A small contrastive image-text model, trained from scratch: text encoder activation quick_gelu.
Rows from block 3 of the image encoder, named by matrix and row number. Rows with one number belong to one neuron. Each number is 500 + 40 x the weight over its row's rms, rounded and kept within 0 to 999. All counts start at 0. Numbers have three digits each. After the name is the row's rms in percent of the matrix's.
# gate: MLP gate (encoder.blocks.3.mlp.gate.weight, 512x128), inputs 0-127
# fc1: MLP up (encoder.blocks.3.mlp.fc1.weight, 512x128), inputs 0-127
# fc2: MLP down (encoder.blocks.3.mlp.fc2.weight, 128x512, transposed), outputs 0-127
gate.151 153:439490498508496481515478529526521409507456495490531456476494557491490531383549520467474458497532496424507488552535516531532447469486463524573508494533557467565541446543490572464471581547569459501467475493532503492492543464455502501509447533565452448489540552511542508421523492483573470528400496548453555437461475539479565493444479476468530490486540506499456562494483530479506581453484
fc1.151 154:493498523441519497474443473502546528532446456516487503495467527481493476552592474468462473575509518476524501486563536399460455433538426482445512443532503499548522529454459502483472506512481520571523496514524506482538484534494465467525520452517489526485537501521556460637479505582467499546437571538448579569438476506535450484521507496489470543551459475540425541580453509531521514484470
fc2.151 160:504449494518488530475517534469437453469530499509550512518457567496451431535431480530479527496426476536498526416483546549416469513521520536527566471477518448444497586530547467551496439512503463427558480551522529491450504515517508515465509490520498546533458491449428487415478474502567582530488589509559430462516489489460491551514490465457547562535518478451574521498575474495497498529527
gate.152 037:451539494586501495445494497599534492503471528558498468492529500512551468440403397518519548530481541478462535490596477437508439537528477472510565607451504437524501449491506458463513510439489575492508522460435477584537546439529474495491435447540533449503505539524506461506547524484415529484449521499508494494512514479514527472519471459521512481453437449486562461487524513519490532476503
fc1.152 037:530505558540501471488443455543496532505473500582499450494515532550504537536405452531526468492479564481477478541589498521454403550510474492491535498521567463455435443495490470419526567418497516540493513496520487600518469493511497441524550463505469435495472489538457482564574494512438510497462546573573529483501485518534503480527550495522479523509445411518535478479449550529504519435509
fc2.152 034:478504507496547508472541535461474474525492485409464516523532405473507489502535574468485427519488489583556557480520490513530566518493471466469481553507463542466516632480468552481571497435495431564422448514530568468504475468518434420527518468507506554469517549513485514483488465526512490508458498491562464560461505454520499526482511534504510506519491550443491457517409488443576557544515
gate.153 106:501489570540546433469533414440493485460446472517517539543427457498474490425519441475487503495512552518462465462522463523481504508475485548470522462488551484568527503486508530488543507437493493466523489392529568526505511581432546568485498485493535556535552459558430566556451514539483486516388522477486522500442509562518500479424538538572485504526510533521550458516553496500533494453524
fc1.153 109:488535433464437467482453471605572526529566534474516470491569512503540423591541495462519487514532484565481504551541520537485559488502528498515457531508487528400525498513541518522482487531535478515484457566485446463469455474479489522503453516465456432466474485447497503492501441509508486505592522521570496470539457530478442528464450392530523540441529501572502513468501523485493462609491
fc2.153 093:560484538447539484508486479453415506539437489503492496518550481465500535476490484565548556462557483514482439466513537478463542527469555463493575392525519531556536499457497558513507518491494429526486544509528567537511489502468505524516426525476473454519514410569495478470533446518524580456464494513524513472522496506511480548520603474536418377467472499530506555460469470438492469505543
gate.154 015:560450494532512502423500507525482534479468565473463501460442479501515532456564535460462463464446502587488468507472465491432500459573471579527513470465534442533558501530493480461550546530514443538510473495451497470453537512457539445548558522447472476461494531501481570488450435458513471533530444540469524588521469537563535541505519475463448451451536560451446584515496457470474539547542
fc1.154 014:493507462433462430503471540484452486476423463517534438484504438518478422461542505531424524569551517453472431536471439446455509515437512499512563477476527536544458545554509509534415532464521557524497481503452527472469492410504501510537488486438493481512482481476542439534444538482544458518485538496488500539569510538564441470521555486431452577452489542543446460459475500481463492568509
fc2.154 012:470532528465544519453564438494579552514523535442479492502479529564515505473502573477458487464498571483525474528523468476504443456486496495477474395447495542480525541533476497550512535562522529491544460506485471528574484481567457501480494478534520562586554519528529506489495570429529537497548460552446537476548497499421519586506472503469496564476510492503544463458561496392568447478540
gate.155 139:430507533486591518449525523491534498544443527562473507485497493480506556427563503483522503521508495521517564522530502483528577415478494484520449515536453407495501507488440614503458432564483525481468490454520453506593471525544462558511466488513484481529442466500533444493522478545429539491464553460476594455483469448468525481550465420489539476520460534511520494494527514523562486432533
fc1.155 142:489541483500502536568493516471475502448565483499514504521511464491518494472401506534442436480459511446473434494472489480531378486548509563532517518522554539540493540504535440478538567548512513481464439564442562447457564480529510490494490445551523528488487499531551502590452485482513557537539425519525399455479541522503515465477498497575549482471525468524528478486573452526446444521450
fc2.155 134:457456489496531507537563559498516454431436552539498545544475551540483530475600495570531516560498513473447532579472510503558544535502493500516529479552468499455516422538463543506470462470517478491516546491522424489549528528504529585483503510391515460481495449464491446520529485482477453439497541464449480538482476479497505427531533445483479520499446505587500606532479516531568507487567
gate.157 151:465536518503496461414550431555513506600492486461482492473482428524512477484493497562503526531447561462463520495483441576490551574442566480515532549460506480539496482538469462525455586464404514498482503492483499545460459520500569503561520488500504604505543558519442454470451446452511494536457486475465481569488570495546525468508525494502444487478512539464509541474491489434490511444580
fc1.157 164:561472496462494532503456558393488469465549498515543473516505562490480521588502518463532458494538504512503471487555520448531443475548488489461443472536540486444494500485553527401530521589579559517547480519494517461532493463506441528454419468534446447489429454482498470532505528510481493452570546441495532473489429568454548558501484506505559513524495460509500486531514526590483466533426
fc2.157 145:443505480555488492552540483530511502519530475501463483449523478486574489499451463521453533473491485504508492405481481487473510536459616498531570483470541558514523447561479488565450553468431470546391552476492473512471445559506511475471539611467500478533460468434485501480542479463510548435523545515465501411549506422545473486502505508567488465433485494460542534529497548493488545461491
gate.158 022:552448422458521417507463499452512456463520444497477490501462534518548476424507533440541462476441560515508469479505393489547436567542485517534437497476528461550483518529538497517524483530532520497507434483505442488449563449530454525503567562485493574553484527534403494503570495471444505441486444514489453499499423531511524539487519486502530457469463527494479555439546528538559520527449
fc1.158 020:525444450494551482497533459493435503460513512463391511429522547469512442505522422478456472542505448411492536499435460481466464547467521523539560510485537507504525542548443481447438530485545467460585474467523504525478567560516523437498588525479447514490518541430504523487513512480529529453512514475533497472524531513570528508466449524427490505432549450483541577464494554561493540549502
fc2.158 018:443444484503498509484502474485445561562532494464518505505496478431547518445487506492526438476570506494505540540515474466465540538512590463509446436531488549484536540477502546533522495479532503504497485455519512460545448549457512482436525522447492492474448530512478534442531546442582496526501516555505458531546524440464523564512414529528504493511546411642476446525537489447504416445547
gate.159 160:505511483526494578469424458487520500596370510486491464465521548517493463471416522532500538479529468491504492326498551470557557477537458535457493506500481493468498523546499478477471524580407530495521551546495525530466486450548486590541500508449539520481500521466535504546495508560526492512520481482420468520522462489447547504495478470480445480519499539491537507484503571513564497474497
fc1.159 170:479535450468492556461469479467478544566418486482505456515505576495434519490468522544487506493534459510494539416474551535506513413493478544493507414503524484501487514559442567505500491604487496572527527522517525462466534499569485555519534525455555503537470484439484504521546432602531500444522488460379491526487461578460524550500422457522487532489473517485531514459518511501533450482473
fc2.159 169:517422485497530480534590522521506428395547428521502502491500498534566500514498558459477530511524516519447514561605419558488444498470559516496507560475482528553511529472494517511523515440528458510474519474513467499509405530458521473479488432520463460504543501552430513535563534478489479469490440506522545526479522520584445481451588501518506469529443451484462492492498475534417511488576
gate.160 147:528493486470564443474503496498475415510522425503490530496479482508490452447585506459503497513498455474442461491553522554440535454568555525435519578522508471462461547475488527457499400471572506521483547479456505532528600547479525494532552408461521449516558520513493477420518528452470568453452496501465488511491465518512517501571577514517485504432527508601504464538538532502477498478493
fc1.160 141:545486536494423504481521485538459555413577492449522505531541448491492555539501527536529569434541567526565498526458480426512470479461437488533458530423491483519478463478493435495526547509470529505441513482523480465542460506485441525466501632528508552529444503455517531496452483473472471529607535511520478480495545490551448500406479572517492544534491493487445519417509485521496496531520
fc2.160 146:530450491422544538486432447448533499580509430526535425498459532518503474448576555457478462526466508520422511486552485500468551422526552488537493483466505445498429525551531520484476462491514487449509522498530509476478558520493513500480501404483474413469516561547539420550583494529501505445445562513467493486554507522485503490549552481530501460504509489537561486453572494572538558501479
gate.161 020:466531531540429549518485486539452521563539475491496586530519565493468456545465501416530450468496503509558553549513453458467475440494485472531520504503554544450485521445438535477538548504449489463557489575503520546542536444566531471490482472547500444486456431518524487454480473472502496506512520441540503469471478509475584538596532568486427474492497535428523431559480436553489506475543
fc1.161 019:529516559551452485477493463549547445538542545490485523543502476402490552466437529536522514508485481451467495529506494397421464588510501477476508454493460483426476467467454438512526569479449510428505492550572507490545482563421534521456457523497572528462469449565501497549512474526465498534530529567495544541516536460459528472519548538575450485555482480506533475569519437491473504490503
fc2.161 015:485500492549502549462517474442542545512493458534520514586512549512475411479482479440512468448484508490475523439480504471517516484570464499508561548500522525511511556546490483496476505507531468457430514405560505452497551446556516488496473433531545495479466445489387538472468531511538554516504508576450555556498461506496485479548492442547576537475474619504470477483538539409529513473546
gate.162 136:377557473499470523556457474503468501553526455483479514525522505548479422510505474478526464501525558569483462478488443498478498547490530476506495537522474545484530531489508455561510430415501573510414494539411444494528507510430533575507479524464530499504540500517474453540441512461512467487482511497540490425511462558533490564489520501543446509453437530571479525495491507590517569603492
fc1.162 123:505554431464476494526523444458500548524489628515533512553490422503503462504528470517507490413526527513443516484520458529460535467437526510514495498492523494543532529482449554454589449455560507534487466543489529487388488404497530516485521485517476501535495506501489563512463390539517502516465458498466497544525455541464470464457518540539542570469527571478567477467479504437508508586510
fc2.162 152:493450493509524557446508517488485492424560424483459502517524571502479524485485500538516580497516529449579506513476488525492557569466503568546517561519494519466459454508479541456508507523489523547530526473443504501554512492498533483515444447546525513541451504556524492452528588487377518511510512481463516451497402562491495547523599573433481472506417489450441532512502456487487461438503
gate.163 109:441512532552534532507520557511490486508497531495483535529498580517553503526475496527486380510509476535479492484458565444554473524504420497527488453504467524459482542510412452502507530548470507455491512444569509564557463420498463414503449502446565470472507537476500551485431580464389526449490576469550440526472572525521485511429488522529552503489505480506494484517496515459529541465526
fc1.163 105:503535482464544539506483484530423509435521499559500453455485476371521501479484513521455501529503535451541493471489522409500519516432449447517481519476489513612489472427508509551509459514492519549516494567473489420445506555477488493494460547517392573435511486555578497503547445520571468523503473529488550529535527571539474492494555583526521449514481503464459452521530500484528516487510
fc2.163 118:501423491505493506520493495477556476489547498538505487441480479484461550502501535618511516476524514496491499466584462536505566489511502456492547543499438543464526437517431502493523512532539527532567488492516454545559511466519544492470512440525462365482459469468522496438503516537460494494510474493574482489490488558548479450475445512502470464404504564497493473643511412543496544525512
gate.164 020:482490517470477548553528517560505556544488465487437488545473502521498461521485449535522567530482553526466498559472524468519494489460490488425482575464477558571568491535459473470515551441467490447579477600526470500522498485542531485477482503520510451506464549442507509488493458451469512541428420414474439559420545553523446533525469527519538439419454540509557526533482492460457464534522
fc1.164 019:515544503430524536449531485513510482506543484504426494442498495536527451476530495486516475445514515478494444526567484518451500494448518566511493543504439442486468556448485506497532514550509515463436534467477466489422491553560507449477565534519462538427577447556444520480551475487490451407501554573569436597463540512517519457468498539435521509547485424473510522524462575451520473474522
fc2.164 015:498485567510525498518504446464517597490541499508492549566526547496536568606511497528472563514467486498494466472459510466477491487507504446526429560553501482487520561417536431444548519551498482559529490500468533489468500488508498458489538445454556467519513477481456529524480476533467455518463534551579491506475506560495444491448460558553408536547469497462447464442548404480471480542575
gate.165 036:562476488498542503502534522531490476606533556470502630484507554484498498507481511438509532486542477479555469485508509556433482589512577534527486498537466421504513479422518398492562504513514454533487499468528493474494494424463530505482511501477508531507457461475553514462486497531543401472530511468503450454519546458469562512508573505552467456502388483474499460486450502531496460459561
fc1.165 033:482534511463518486523487465504514556402431426528473366494536447461524537456474528531547519536482509532443539506482508455592441457552478506533480520441485554518490478611464573475445486505505565456519459476461489477535482504515481538515471473475510516460533538481494530511543467539520598499498504487467590498422470499546527486487431474464524542454573560534500525514500534482493538505466
fc2.165 038:473465511489563480580423428557488493467511483411505453514532455588579487445493569478518489487493536467555510503538523431511471522490432492553495526522493550543434448480461565485496468504522423525512460436529583431525429517522517423482516501556480489481566473506536530520440524453494501498557538531477506481574539518543473511487508465493483520512397493483540528475555462527517475464532
gate.166 136:523487483519431528505499483451474465538444440538450506535549525539448503496575470422495586454557489504525514489545456537475483485464439477545631511451506437554520509502464512471473521517538550577521512476461448628476433510408496524485482461520497478449513538474458513451509549505520463498445469514489479522499491496481510477557491485501488560555465493542423520533581485449523494501539
fc1.166 147:476478546471439465483497564520426537536568493484523488498581529467533453501452532607491525572556601491485475499425527462514531482494547447455509563505440545494472502459509491470459509509522506502546470571483477378473448568454505465497499510488479544515512509549522532505474506430472472507570520530435507501494467479564540493500487576565529494536485465448501486486478428438500553492449
fc2.166 147:542538544438491572461415507513480473523496439506451487527419438511521502532572541447503491473535503453508424454496446503480544535580509498521506498456550387432447480504559553533503439478466497546511524505458510530505482480477526604520475495464499475464530517465561473500500461551417457513488453581526537491547516555453464468530494444487510513484555474538506483498561544477509414489502
gate.167 147:464497441536524473426490448546523514552492449486480517478490493543539416446516501508477530490460521456433574495483549555528451521491487524536555562519511520503509553597557598507484559533468459464498470468512513499537470498490492480494480493456555480527429553542445540433517525495410508492408497547490518485455485510531509438505521407529514515513477439523504564526528585402505524487524
fc1.167 165:442505522490438516500546552436469501461462513502534460550504472456475510520505543480508560517548521555543466468488440422516430559511500516463474541435498409499494420438436451436515437576570533535499549548499482513529523411533579510527413533545465496518559475472503507519465525486586412492536538517496488429515497495506514519568527509498512493518485526528501467490502465580508484475461
fc2.167 153:398533533494536463534463518483493416532515505474509456478499547447523503489493511564441524488515528421495478484494491495531504454541517464487551465502509525519535552515500538483415570516469548492526473496440492529584534468459461481469562536530441491472530495482500524521484496561433417542429482537506594456570493540462429467456510497485505573560511508519511484532502543439453587593462
gate.168 078:402513503456583451557485497466494575508489559499539500436535508498509551461423445496428513531539440501447508465537565489540537469510449444501485508543468519580456501469432476519457419452574516500474537503502515462532528535562450495487473582435508522524496498471530551488519566434438508456534583525502500497535495545519485509495472540481498459551496482505517422507580470485542529469472
fc1.168 072:488537487488467543483474467491537458475524536452518491455468520531447476544451508452572577403550486457558515510499436537512464522461593559497488501465546510489475466533517516497463479563521482514453511528494488498523528499536577500538532504505430521519486532507503459554445550455559489416508514378486518520470436428435545635465431521466475552500474516487532463486509539496501511512506
fc2.168 087:540523531506504488450503539477445496479456511480522552526551485494496495495510438465551547482465513560491488521491526495515454505478470450474452527502531436519483595400563529520455520506506454510485515497497541503482442484468488539468508469435609585463536500444448486568534525502585506577490538471447517495489546543435530536511580462467477529476476434465452486366508454488551459482509
gate.169 107:524496545521495469527408508470472539576411478467515471491468472495463600397450578530464484537485506458538502454448448516483533538474419450493497421536520464598490492492512487511486449542416532569511519571537514457504460415528506541450504525493510502533442527427520493575488471553502477483529492483519440522560465518479499523559499492492449491511480523522539505573538524530512490525499
fc1.169 111:429420554545543485563500581477482480507507419565484460520520529519506512415452501469512552583448485479461532600397486542509494594542566472431523540519512515495492530501548561504528456459546473487508512496489511437460459445469484474488481540485473480448507504460494471523503505501491471475496533513558526547548519482520494417520458477437478488470548529463528481534544532503437531527410
fc2.169 112:510498487513466511522561518447486452570473457458565497536522429503536475423469504487508499463550477482541437535463534471456522513485481526578447407502537501478555381509464452483515506480471518457515511494490536533466584499546528519511492546560486492555512512454572513567467526498437548434543502492606489500455493421565464485531482451590516460462520520464481517534487466456475476545505
gate.170 024:484491544502555547429429525603536444476461509571497527481534538430507478460527438511524554569517469458499522496551529517478504516470507526521548463493473500429537451435532512518473555483486466480552465567536431412503526527453541495504513445534522524517498543537531510478472417477467502575483541509579458508457519493539478528558439496557531473476551463473563458518421492483508413484500
fc1.170 023:465496467472511483571567505447483548478485484502527505497480453563499472536517569517535529388555502545475503515448482506495550496579551490397517506477552496511556506532444433464534495534534470471453550418442492580496532466519443491494537509440460473573472475501439499542546598462525500445547444438435502438552513469492480456461517506483499473523530537448476507454547515495464517505475
fc2.170 020:521464484489497576551518461533453446480497539545484412498508487529462607531441558453477462469502467482491520520525552488495480535491558519480518459525560550438511530559505485441492509480480496458474452557460521446466489594493430530467548514478447471469446468523530549504537418512447483454472597523506441488539514474515527568579582566506466553489495506532496455544499522518531518452455
gate.171 076:480571517525528468507500447487454464497465510445539443454518458545478528533391496534495473520527529436557488432510537569535468481514437520541533506476473483542479501491540521466514489546502501499476537511544528488469446464582435490466523467468518487528431603514471497468459535540535498468578481443498472520513548609523489588498503490549415533448449483468456447546575469540485473530513
fc1.171 070:500483453452483443468528462557497440450544513471531498466498503494581495566472524600458455495503490545508428495557503550512429423468467534525482495584492542549489551474528525542485506488530550478472472429514468538489539558480523393427477575488475498509490541503538475517484457472484496566541441512473459544478545582465452533466528477518528506469460480473467530529591488488431551529534
fc2.171 078:481489578513446518491517436452517538460495561470495503494490565560539535455500514488535424496459548440554483469444530468499499490467494524432531531511501511488546443505533556444495477527446521457559458530533527434474462505472506479538506481571465421476405464567524486463557544556475569539500577537496523533538513549510506518560464527501492519460487643490514490451457532505563491506467
gate.172 144:476556486529455548505516513490441462508467525504477467469468513437441482540516512494519535526611524533520456577533469448504516396625475526527568483423418434495506450453552475467519492584586515551467547479534477540493502444503525429507504485529467471497487533466497513530511465544596500508499468556495489536523530454493488459471546486473544508520488535442474566477482496456465481484469
fc1.172 162:454500547484476470518555547518509537509463521531439444451520509503496480472435526456556499523448477496504438590492468445458547527327531493457557491431411442475484472493475499482502486541640514509511557510520501512487499537496509518498559596499498476500514493511461459437484503494549517514507510512495482460501523525471551473506470490459554559493541574494441507520515499560464499513556
fc2.172 142:466537471512501517479404555518453496493584530494500553499429480569526537462473466550502525509420571548493544427500526575574455465391441551583476513472601562549512501517542526546476519564486485539506455457465509508530559515496503508504463437500542488456505506519488491505501557476463507429521474470488501497531526514494514556489507463491438470517433454537520484517467436454521438479499
gate.173 034:519530487493545535494432537508547513474453465505504558523474477577581520549525517595463432494460515462505509482519492518491515487538458517535443484492511613474588517544494422503502509527499460482553386483538507519499542498530441476542504433513460469561420552496495564504494448487494563488449483463502499432486483513562482522475512478565495478539428445442490447504471528559548440522492
fc1.173 033:469504513539509527495460548537480523528514554507511444529439500421405504484490517435511503452559466507444510532592463494451478451498593510501463531539510398460471454497513581493493419516581480541486548528493515488463560454501533527469440503590519558495475458505490482518529500526624448485506531524536496496518576455472482471442510482496479484438480528496483490554460538537479478512556
fc2.173 028:591497471414528585511434472452483510528494495428559536458536512483524542466500484519469537499511504458463491526484449540484603541571475493464485516521497524489498549467461465531422546551400506466585479528478514464517476504531474518505561516517465488540542498593454533578503454472504478546503481533559486422487466473533463485523530540463490541490517478489505447535552409450458436503470
gate.174 084:487601511489489506490446551488514519468486587481534464570505500458438476570429525434518499562511541512495503504533509494464421430482510507497519511485565562482503527555494524522495509490403472547487491577473519500491526469551429495512526459485473477478543503542484463466604474516458534485418529481498503495466487427469502544459463500490588521527419556483579461427519562453510530484507
fc1.174 077:477653503538476551477434442472518525538486532493554503540525491524467522510466524521428463609453507486477478437530548543514515480506490449442546567508582493526509510454522473453459452490486465512474521483480538528478509507549422479496492496522501477516568504557519510496606498520484523501403485468557504477454488526432468536471493512438475504576509505501515430547534434504462491520436
fc2.174 078:446473493451541428457563434449531555495433487483459561458493494526519522458520477462525531474504529511585521472475465568518495544477455504513477572512481501478540510488474520471465515462544433516469474505469443545566478521530523462506477464542504539534442423395545550518513456530520528471543525442471467533530537498569464540481489545510517558555501431485477503465511427595443415482478
gate.175 025:438543552512394498511525574488473522437522502488547555496442464502557514482517500464414453560463518481540459537494513494488530472528541542445522496502522556456494520410466528439501472453484494444542569461543547509514466469542553472485513537501544534550537513492523543466463478499479542476454464508539532474540462472459600549420492542493466574476535418461450518465565450481506503456541
fc1.175 023:491584495532454479529421530495458519531490475526491468472520533534467482520441551482472439540482488468508489433532481418519493450548581618562463508503470534451498543431541490529543501491464493438548512516486482541493438536492437507443472532480555496465560496517467582513425483488502535515540568499512457488461435489506516538579565497502446451466508453484490522582557487539442513473468
fc2.175 022:508539488485480500510440518494550465497458489501426572514528496501502507548471468444498507529544513526525568513438548453459499540474493563576515469457534491515450544538538518419486538463490546505521495429480438460499478634488542501525480581461474521530462424542477537459409507500537536539494554500461518555443516490462471441554546463496515472466450534498516504419562527420553521511484
gate.176 028:482553502518517438471483486532454475479461503499543440464499516443524482533474534576519471538579550504504489475574557461522486462481422590510394539525484499503488471526461541483475533612564519494449534527521489553571421543472516425522479539437483447468521453460545468526540496484565509468575524520465478499540499575523484539548530459501490552488478554499552437509515462529523533509507
fc1.176 025:480489535502461557492445563551509599472506517514473540483537496533452552503509437426528475437493530550531460495441496568432502535505507469537543414473520444498548495544533434499514531445485487531548460486451512418493572444530485581517482495487496513562530533495551492509448490523538499555446477440530495478472456420443577438458465495533492493547515540516444536486436524471450527529475
fc2.176 030:530524483452533483485509498552538460508486420475513530501568470524509413550537525467516587483438443598470572467500504467458537538540535548524468458428524512484445527510496537502496506466549516535495559421531476410519531570539523468542501570519537561464500471463531531531538463517493514500503476444493477461528477478455559460450500469515462562456480418476574511456446466545524459468454
gate.177 088:517525570513542581486565540484481484532539502557521541543401459470451519415526467452428604562409475555505482509550505496481494462529545506550488454499432528541485500444500464506465522489499469534534489498493542485472469512442516500504482426499533488591489436484471507457451498462501486575545490490506430484530545511491505475524476577495501436570470468447550507471566511514523498525427
fc1.177 094:556457481509475552526578495501456466472568549457506459429463499429512508524559454436521501547413417521508451482534488533593414489546516429507478470510475490536539516451497485484512515459508459491500552508527564572543442525559506492533428492537529542505492513542422539460474546470536498519549480468551457463581515499447487524533445512501453416524514536465511500470492486584484505481498
fc2.177 093:544441543510500524471506419496531439558506477562477524507447492449507479557446472502488437507504575533512570505482522489504523455456534502547461513562532472517535537502472502480506560506518505446426501450470343434453547464524418472498516506482502488525505512444542517514486506484528562467496472514408515517534524536514496494446561403499560515557484491541443506540500493542556458502430
gate.178 053:514498477443512529484505455459521484487476553473508600545438529431535556628486509575460485539450496477562455534569476470523504490428455494533514527505421550487497499448462557536512498528480514506479485555508418524526540496453502487451418555479552535555487532476506429465460535479544487496464451455519521509511479560452547473548524500440561485458483487470546468537504449521557451461470
fc1.178 050:466514522542486500544509549515442517516497473551513434490561482574459453388444466452472517473530499525454535486431557522447510513536561527482486434538565463535479548556540449472452542469507487467480505448486581438465452508542450477532522442498491494443472523528511550543530479470494485513547548518470449488495527436555439522475514511562443493537538497520451553461491549468403529540566
fc2.178 061:578506471412472446458451574487542454514461496473474467514570526479498509492450499488506486523481488503491457467586471477475550454540444495490516454465437531413489540459517520411510529522492567597529525504431438484503514574476486453497487553470539536428525532560471475472506505488534475523556480464526530480513531487516486527469483505466498525484437441571559584583449518482478473478432
gate.179 096:472580534541445482462501493552530486478462516523552508530565465474558542471410455558512494541460573499412543505509487529521473488417513474436449467458476540489501457496556509492427486552453553446513472502519556459516540450536476458471503456492501569501502486514541489450462487479474524481471469493426522524533476538516472524444542517574512502598535494510490509533571408426545508512428
fc1.179 102:432467548532464446557529559544510491424440481509481535518486415442523486476526521505461477515510563526520468547400474548578516467577514493535496490479503560478529465524542531523454511471549514492504479491481546455486541556445542501462517537506482568491539542610478540471503465407484549524461492511491469412482455517512421468484447455479514429548450517554463526448495472492497525537518
fc2.179 108:508502437475491543468564481538552460503394482486549522458484605460535489529534501468519497531506477460475514501530504496490482571499467496527555423488474491515514504517508475520508508492502494459530521510593457511451490524536479523502441460547584506556491488445508448463553541512467493490459559504465518544397467453512558504495565402531491481407536524530558537524490552608485513452440
gate.180 023:525548445445591509462471561468450532460468519506438545449468513460481523545430523531446462594475474440552434468490556431480534585512466506475564451527471498456546510583503498496402486561528527526519490531471494573548518458550485455523520544477524526482512543539474506450456537433479450494544441474446473474484475479499489518493472510441502484498438493573539539492555509526490491474503
fc1.180 022:523592447510487548564439559494498499513456474519446587486500493476450488498442532499479528543457475532607429482504501418466567555546418551512508464502472482450491503522448454487429525494554486544442495544538478512493545467536470463478534446513541558482538449471485488528475502424519476469531530458536506610499466502459518506440460527458437463507462483518575515491496557541517484510517
fc2.180 017:446528547493514438527469481503525530465553537460509516543518537533533474514545467502535472537533509520505548491454425485540493414426480515444428522534529563574535523500354518480529471480537502509487502505510517479512457483515492526482491489508546438469516435463465500430513551529470491557521500435522496455525498514468410550500547459533471468529597385526449487489523552533461531549545
gate.181 137:570449524484462516502543491506463513468524482427526544519491524531538558503573499442478532530456489533464508532493468540489457478568563518547473506522460544495548568510511552539541506478627503541472473553601568519558518458460482496484460495500475499506449391504467488519455430441557510497470471437490472460467465496430489539496460519501463525543533479431490510495534483405426490505474
fc1.181 135:521543494565462494466470445464525567573481508502455489478429482517485557492400557502518526507515547464418468490494475489542385450460494563536550535483491495543458499481548467467461534512474527528484512516520547480480463421459414523510493572495440526490497510476544498516541498505506559594548486510535514499467452522541584447475492457560495570500482517574462424500457494488515562522467
fc2.181 128:527493593556490515501478525494413466466478518494512504520482535516512518521580467507426530517534417432486484497465470484433479496498496527485513532467546550524568483483486548545485477558446521504602510495443500462550484558531569504500499521504547486512488472497456547461453504500529471391441555517514495507504489478449455492560580528479526455407473505508543514534455523538524361500529
gate.182 042:493494549520477519422516422519512531506461499472518517563478509528436510527489524506413534508488485450450475389537501478515470518472451503555511518462561482521518510539503526467480396515529458487581476512509556496500468456480574529522514464601585526469518440480536509509504444470421514463510521497446542492507442511432524463438529487607498536471496479498526498466573508544587516487547
fc1.182 042:554458515487462513432552516485473529467475470517524546567512427509409530494524580445452524507438538437508446457456553528512555525476566544511522577429418477517490508541459536466466485471541543500482443477426576520529520484503491513454457508522567530468519538482521494462535510386540466455474493507540466488478515515501504444549608530536559496483497469456485486448524493543476506484528
fc2.182 048:432579512559475470497490543515554467514497504497550455527436461509532509492550511523519494468487474422497533544483458483450451498507511498429573510491476519488517484454470465548495449525467548377449569592541477530547502439560500486538538493536450500495422545471560495565494542504418496495455481506489470496516463514567495426480469442537491529459544550503552548571475460499501497449435
gate.183 132:436469549512531476462519533515458507434515487501431527528455458452486427522516518493453550494528471580554477456528536451504489520595550547424505466522522465522572524531478468553493523480515559449531510484534547438551435482504430533573473480430473521480522576483572487474520513567446446511556485483472510465418520515503557503504536590455466510474526521532475476541456451445519463499484
fc1.183 120:512502585493558470483499463526453489427549395525459517571452465496464528490507526476490584464501521555561511479469486493519518577461525512488493449503536455524599497491473506531516577479510588441515512453467484448583499494506441533566525462474472489527483551471512537472528450571514446508576459504506530436447527501440556483499527501475435488496481561485495472562511492431517465452472
fc2.183 107:494511410459474523482510516471563478494477532462583495436559515469535499568508525468539499495412494486436495499490493594517533482450540522546426576507513543419470469452550522446447440527506473512549525538453533551475534428545480458485507516500466547502485421486535476530545584442513498450442501529451463492486457554446530567455493525540536503534437508539453461500525547488487544504500
gate.185 119:515571425577540429499563547477504518513484574546536546483445512511384510469553506543515516475474356466517459456503488534464552456503538521506521495534529465518528462544473492530550559500500439458506514553541506508489489517466517462465572478493478516575534495501423509512523465456488499511482427510447516583504411435461455488511546478437514507505477532520462521459492493538485546473484
fc1.185 135:501556496565454471516567502477550453407544555452525513497521518530543496487552454536467502487540452492518457451509501510498490448495484516448520529562503471561481485522483430524487513401448446445521499539536420491540564497483523512483491421544578473493489541488501525492499523492389498544452538552480494556485396484533485527513477474520511486544434489480459497459514485626557536477478
fc2.185 139:499522449452584573521506500528499477521570452432484495475473427548510562563493458535550526458513459470529539529535480468513538517491545534408496483500481505479537474505572556430532444478482482553491419487526467508491458506554500458467476470462494427532541481554498542522494429537436516521539498480451460456510580446416548469467495519494530504488451588526583501475490432536503462528503
gate.186 086:513511499567505527520517502504408486541511537517504471562483498579500558403459458536472517482448526506522550490482509552465549464522537527481501577528517497500510534490495520494514531505453464514455544627547502438496569434485452459431487443506478478513536489436560523510550480513405475460496496441503513548482485483460461487495507482524550420534508478545468441557511420388535507517499
fc1.186 081:461472521506568577495465504506512513484435479494535479563507529466438488374470509572493541547502480562498517476512483490520548495490579507470460456556540531467559473467591489453473479557495500478539469475468559484484491506452531449536549510498497456533525499506521463520502435484411575491518501501457507472543515437433510503467425447474542471511515484467563519472612508582454509559522
fc2.186 086:433526506473479416517560475507551586476529539417539462549435470509497495392554501491545524476443420450560445512506499450482527475465460538492516523497492427521475500517492574499518517474538597517572479503506544447509514497552478527516468536563501455514505466473560510539550498504394475521445553532417500494502462495549518479537537515520547527470516522511476485474499535550558500500429
gate.187 112:489506517583489496526458449538474526515568530427501482527473448505530459559604436467553479452537589466514493403547499498467550469463578551495468514504543525462529502526579491491502521434477509486523539442503482485475478535423483500466466548501580469502520453495443471487472425548477484440505521472463556508494499472496440530494465447587559518495509532466533497505482565510517521584455
fc1.187 105:504499510421488543519513538448515486497463482520414544488530488536464512472457529534520569562501473466507562527464431470465475552489475439470545564459515498556451528517450398496460505516568532469510533508481473560553546436546529475557523487491476528529418503465529505491574556423547532512502499523548466497465553496448568464503532529421476441503511487488468464575518451512474488429575
fc2.187 122:441512560542499523511539480521554505485528500523486488500500531492514568554534508465486437468491533460492488451501519499497424524559548570423427498488526494485546480526518558536466504546491504525495508493499485444488472448556490501449581582500546504501484497485518445518491517552446484498400440491495522579544380482531510492531432519501497582530456540480548539511474594465542604465463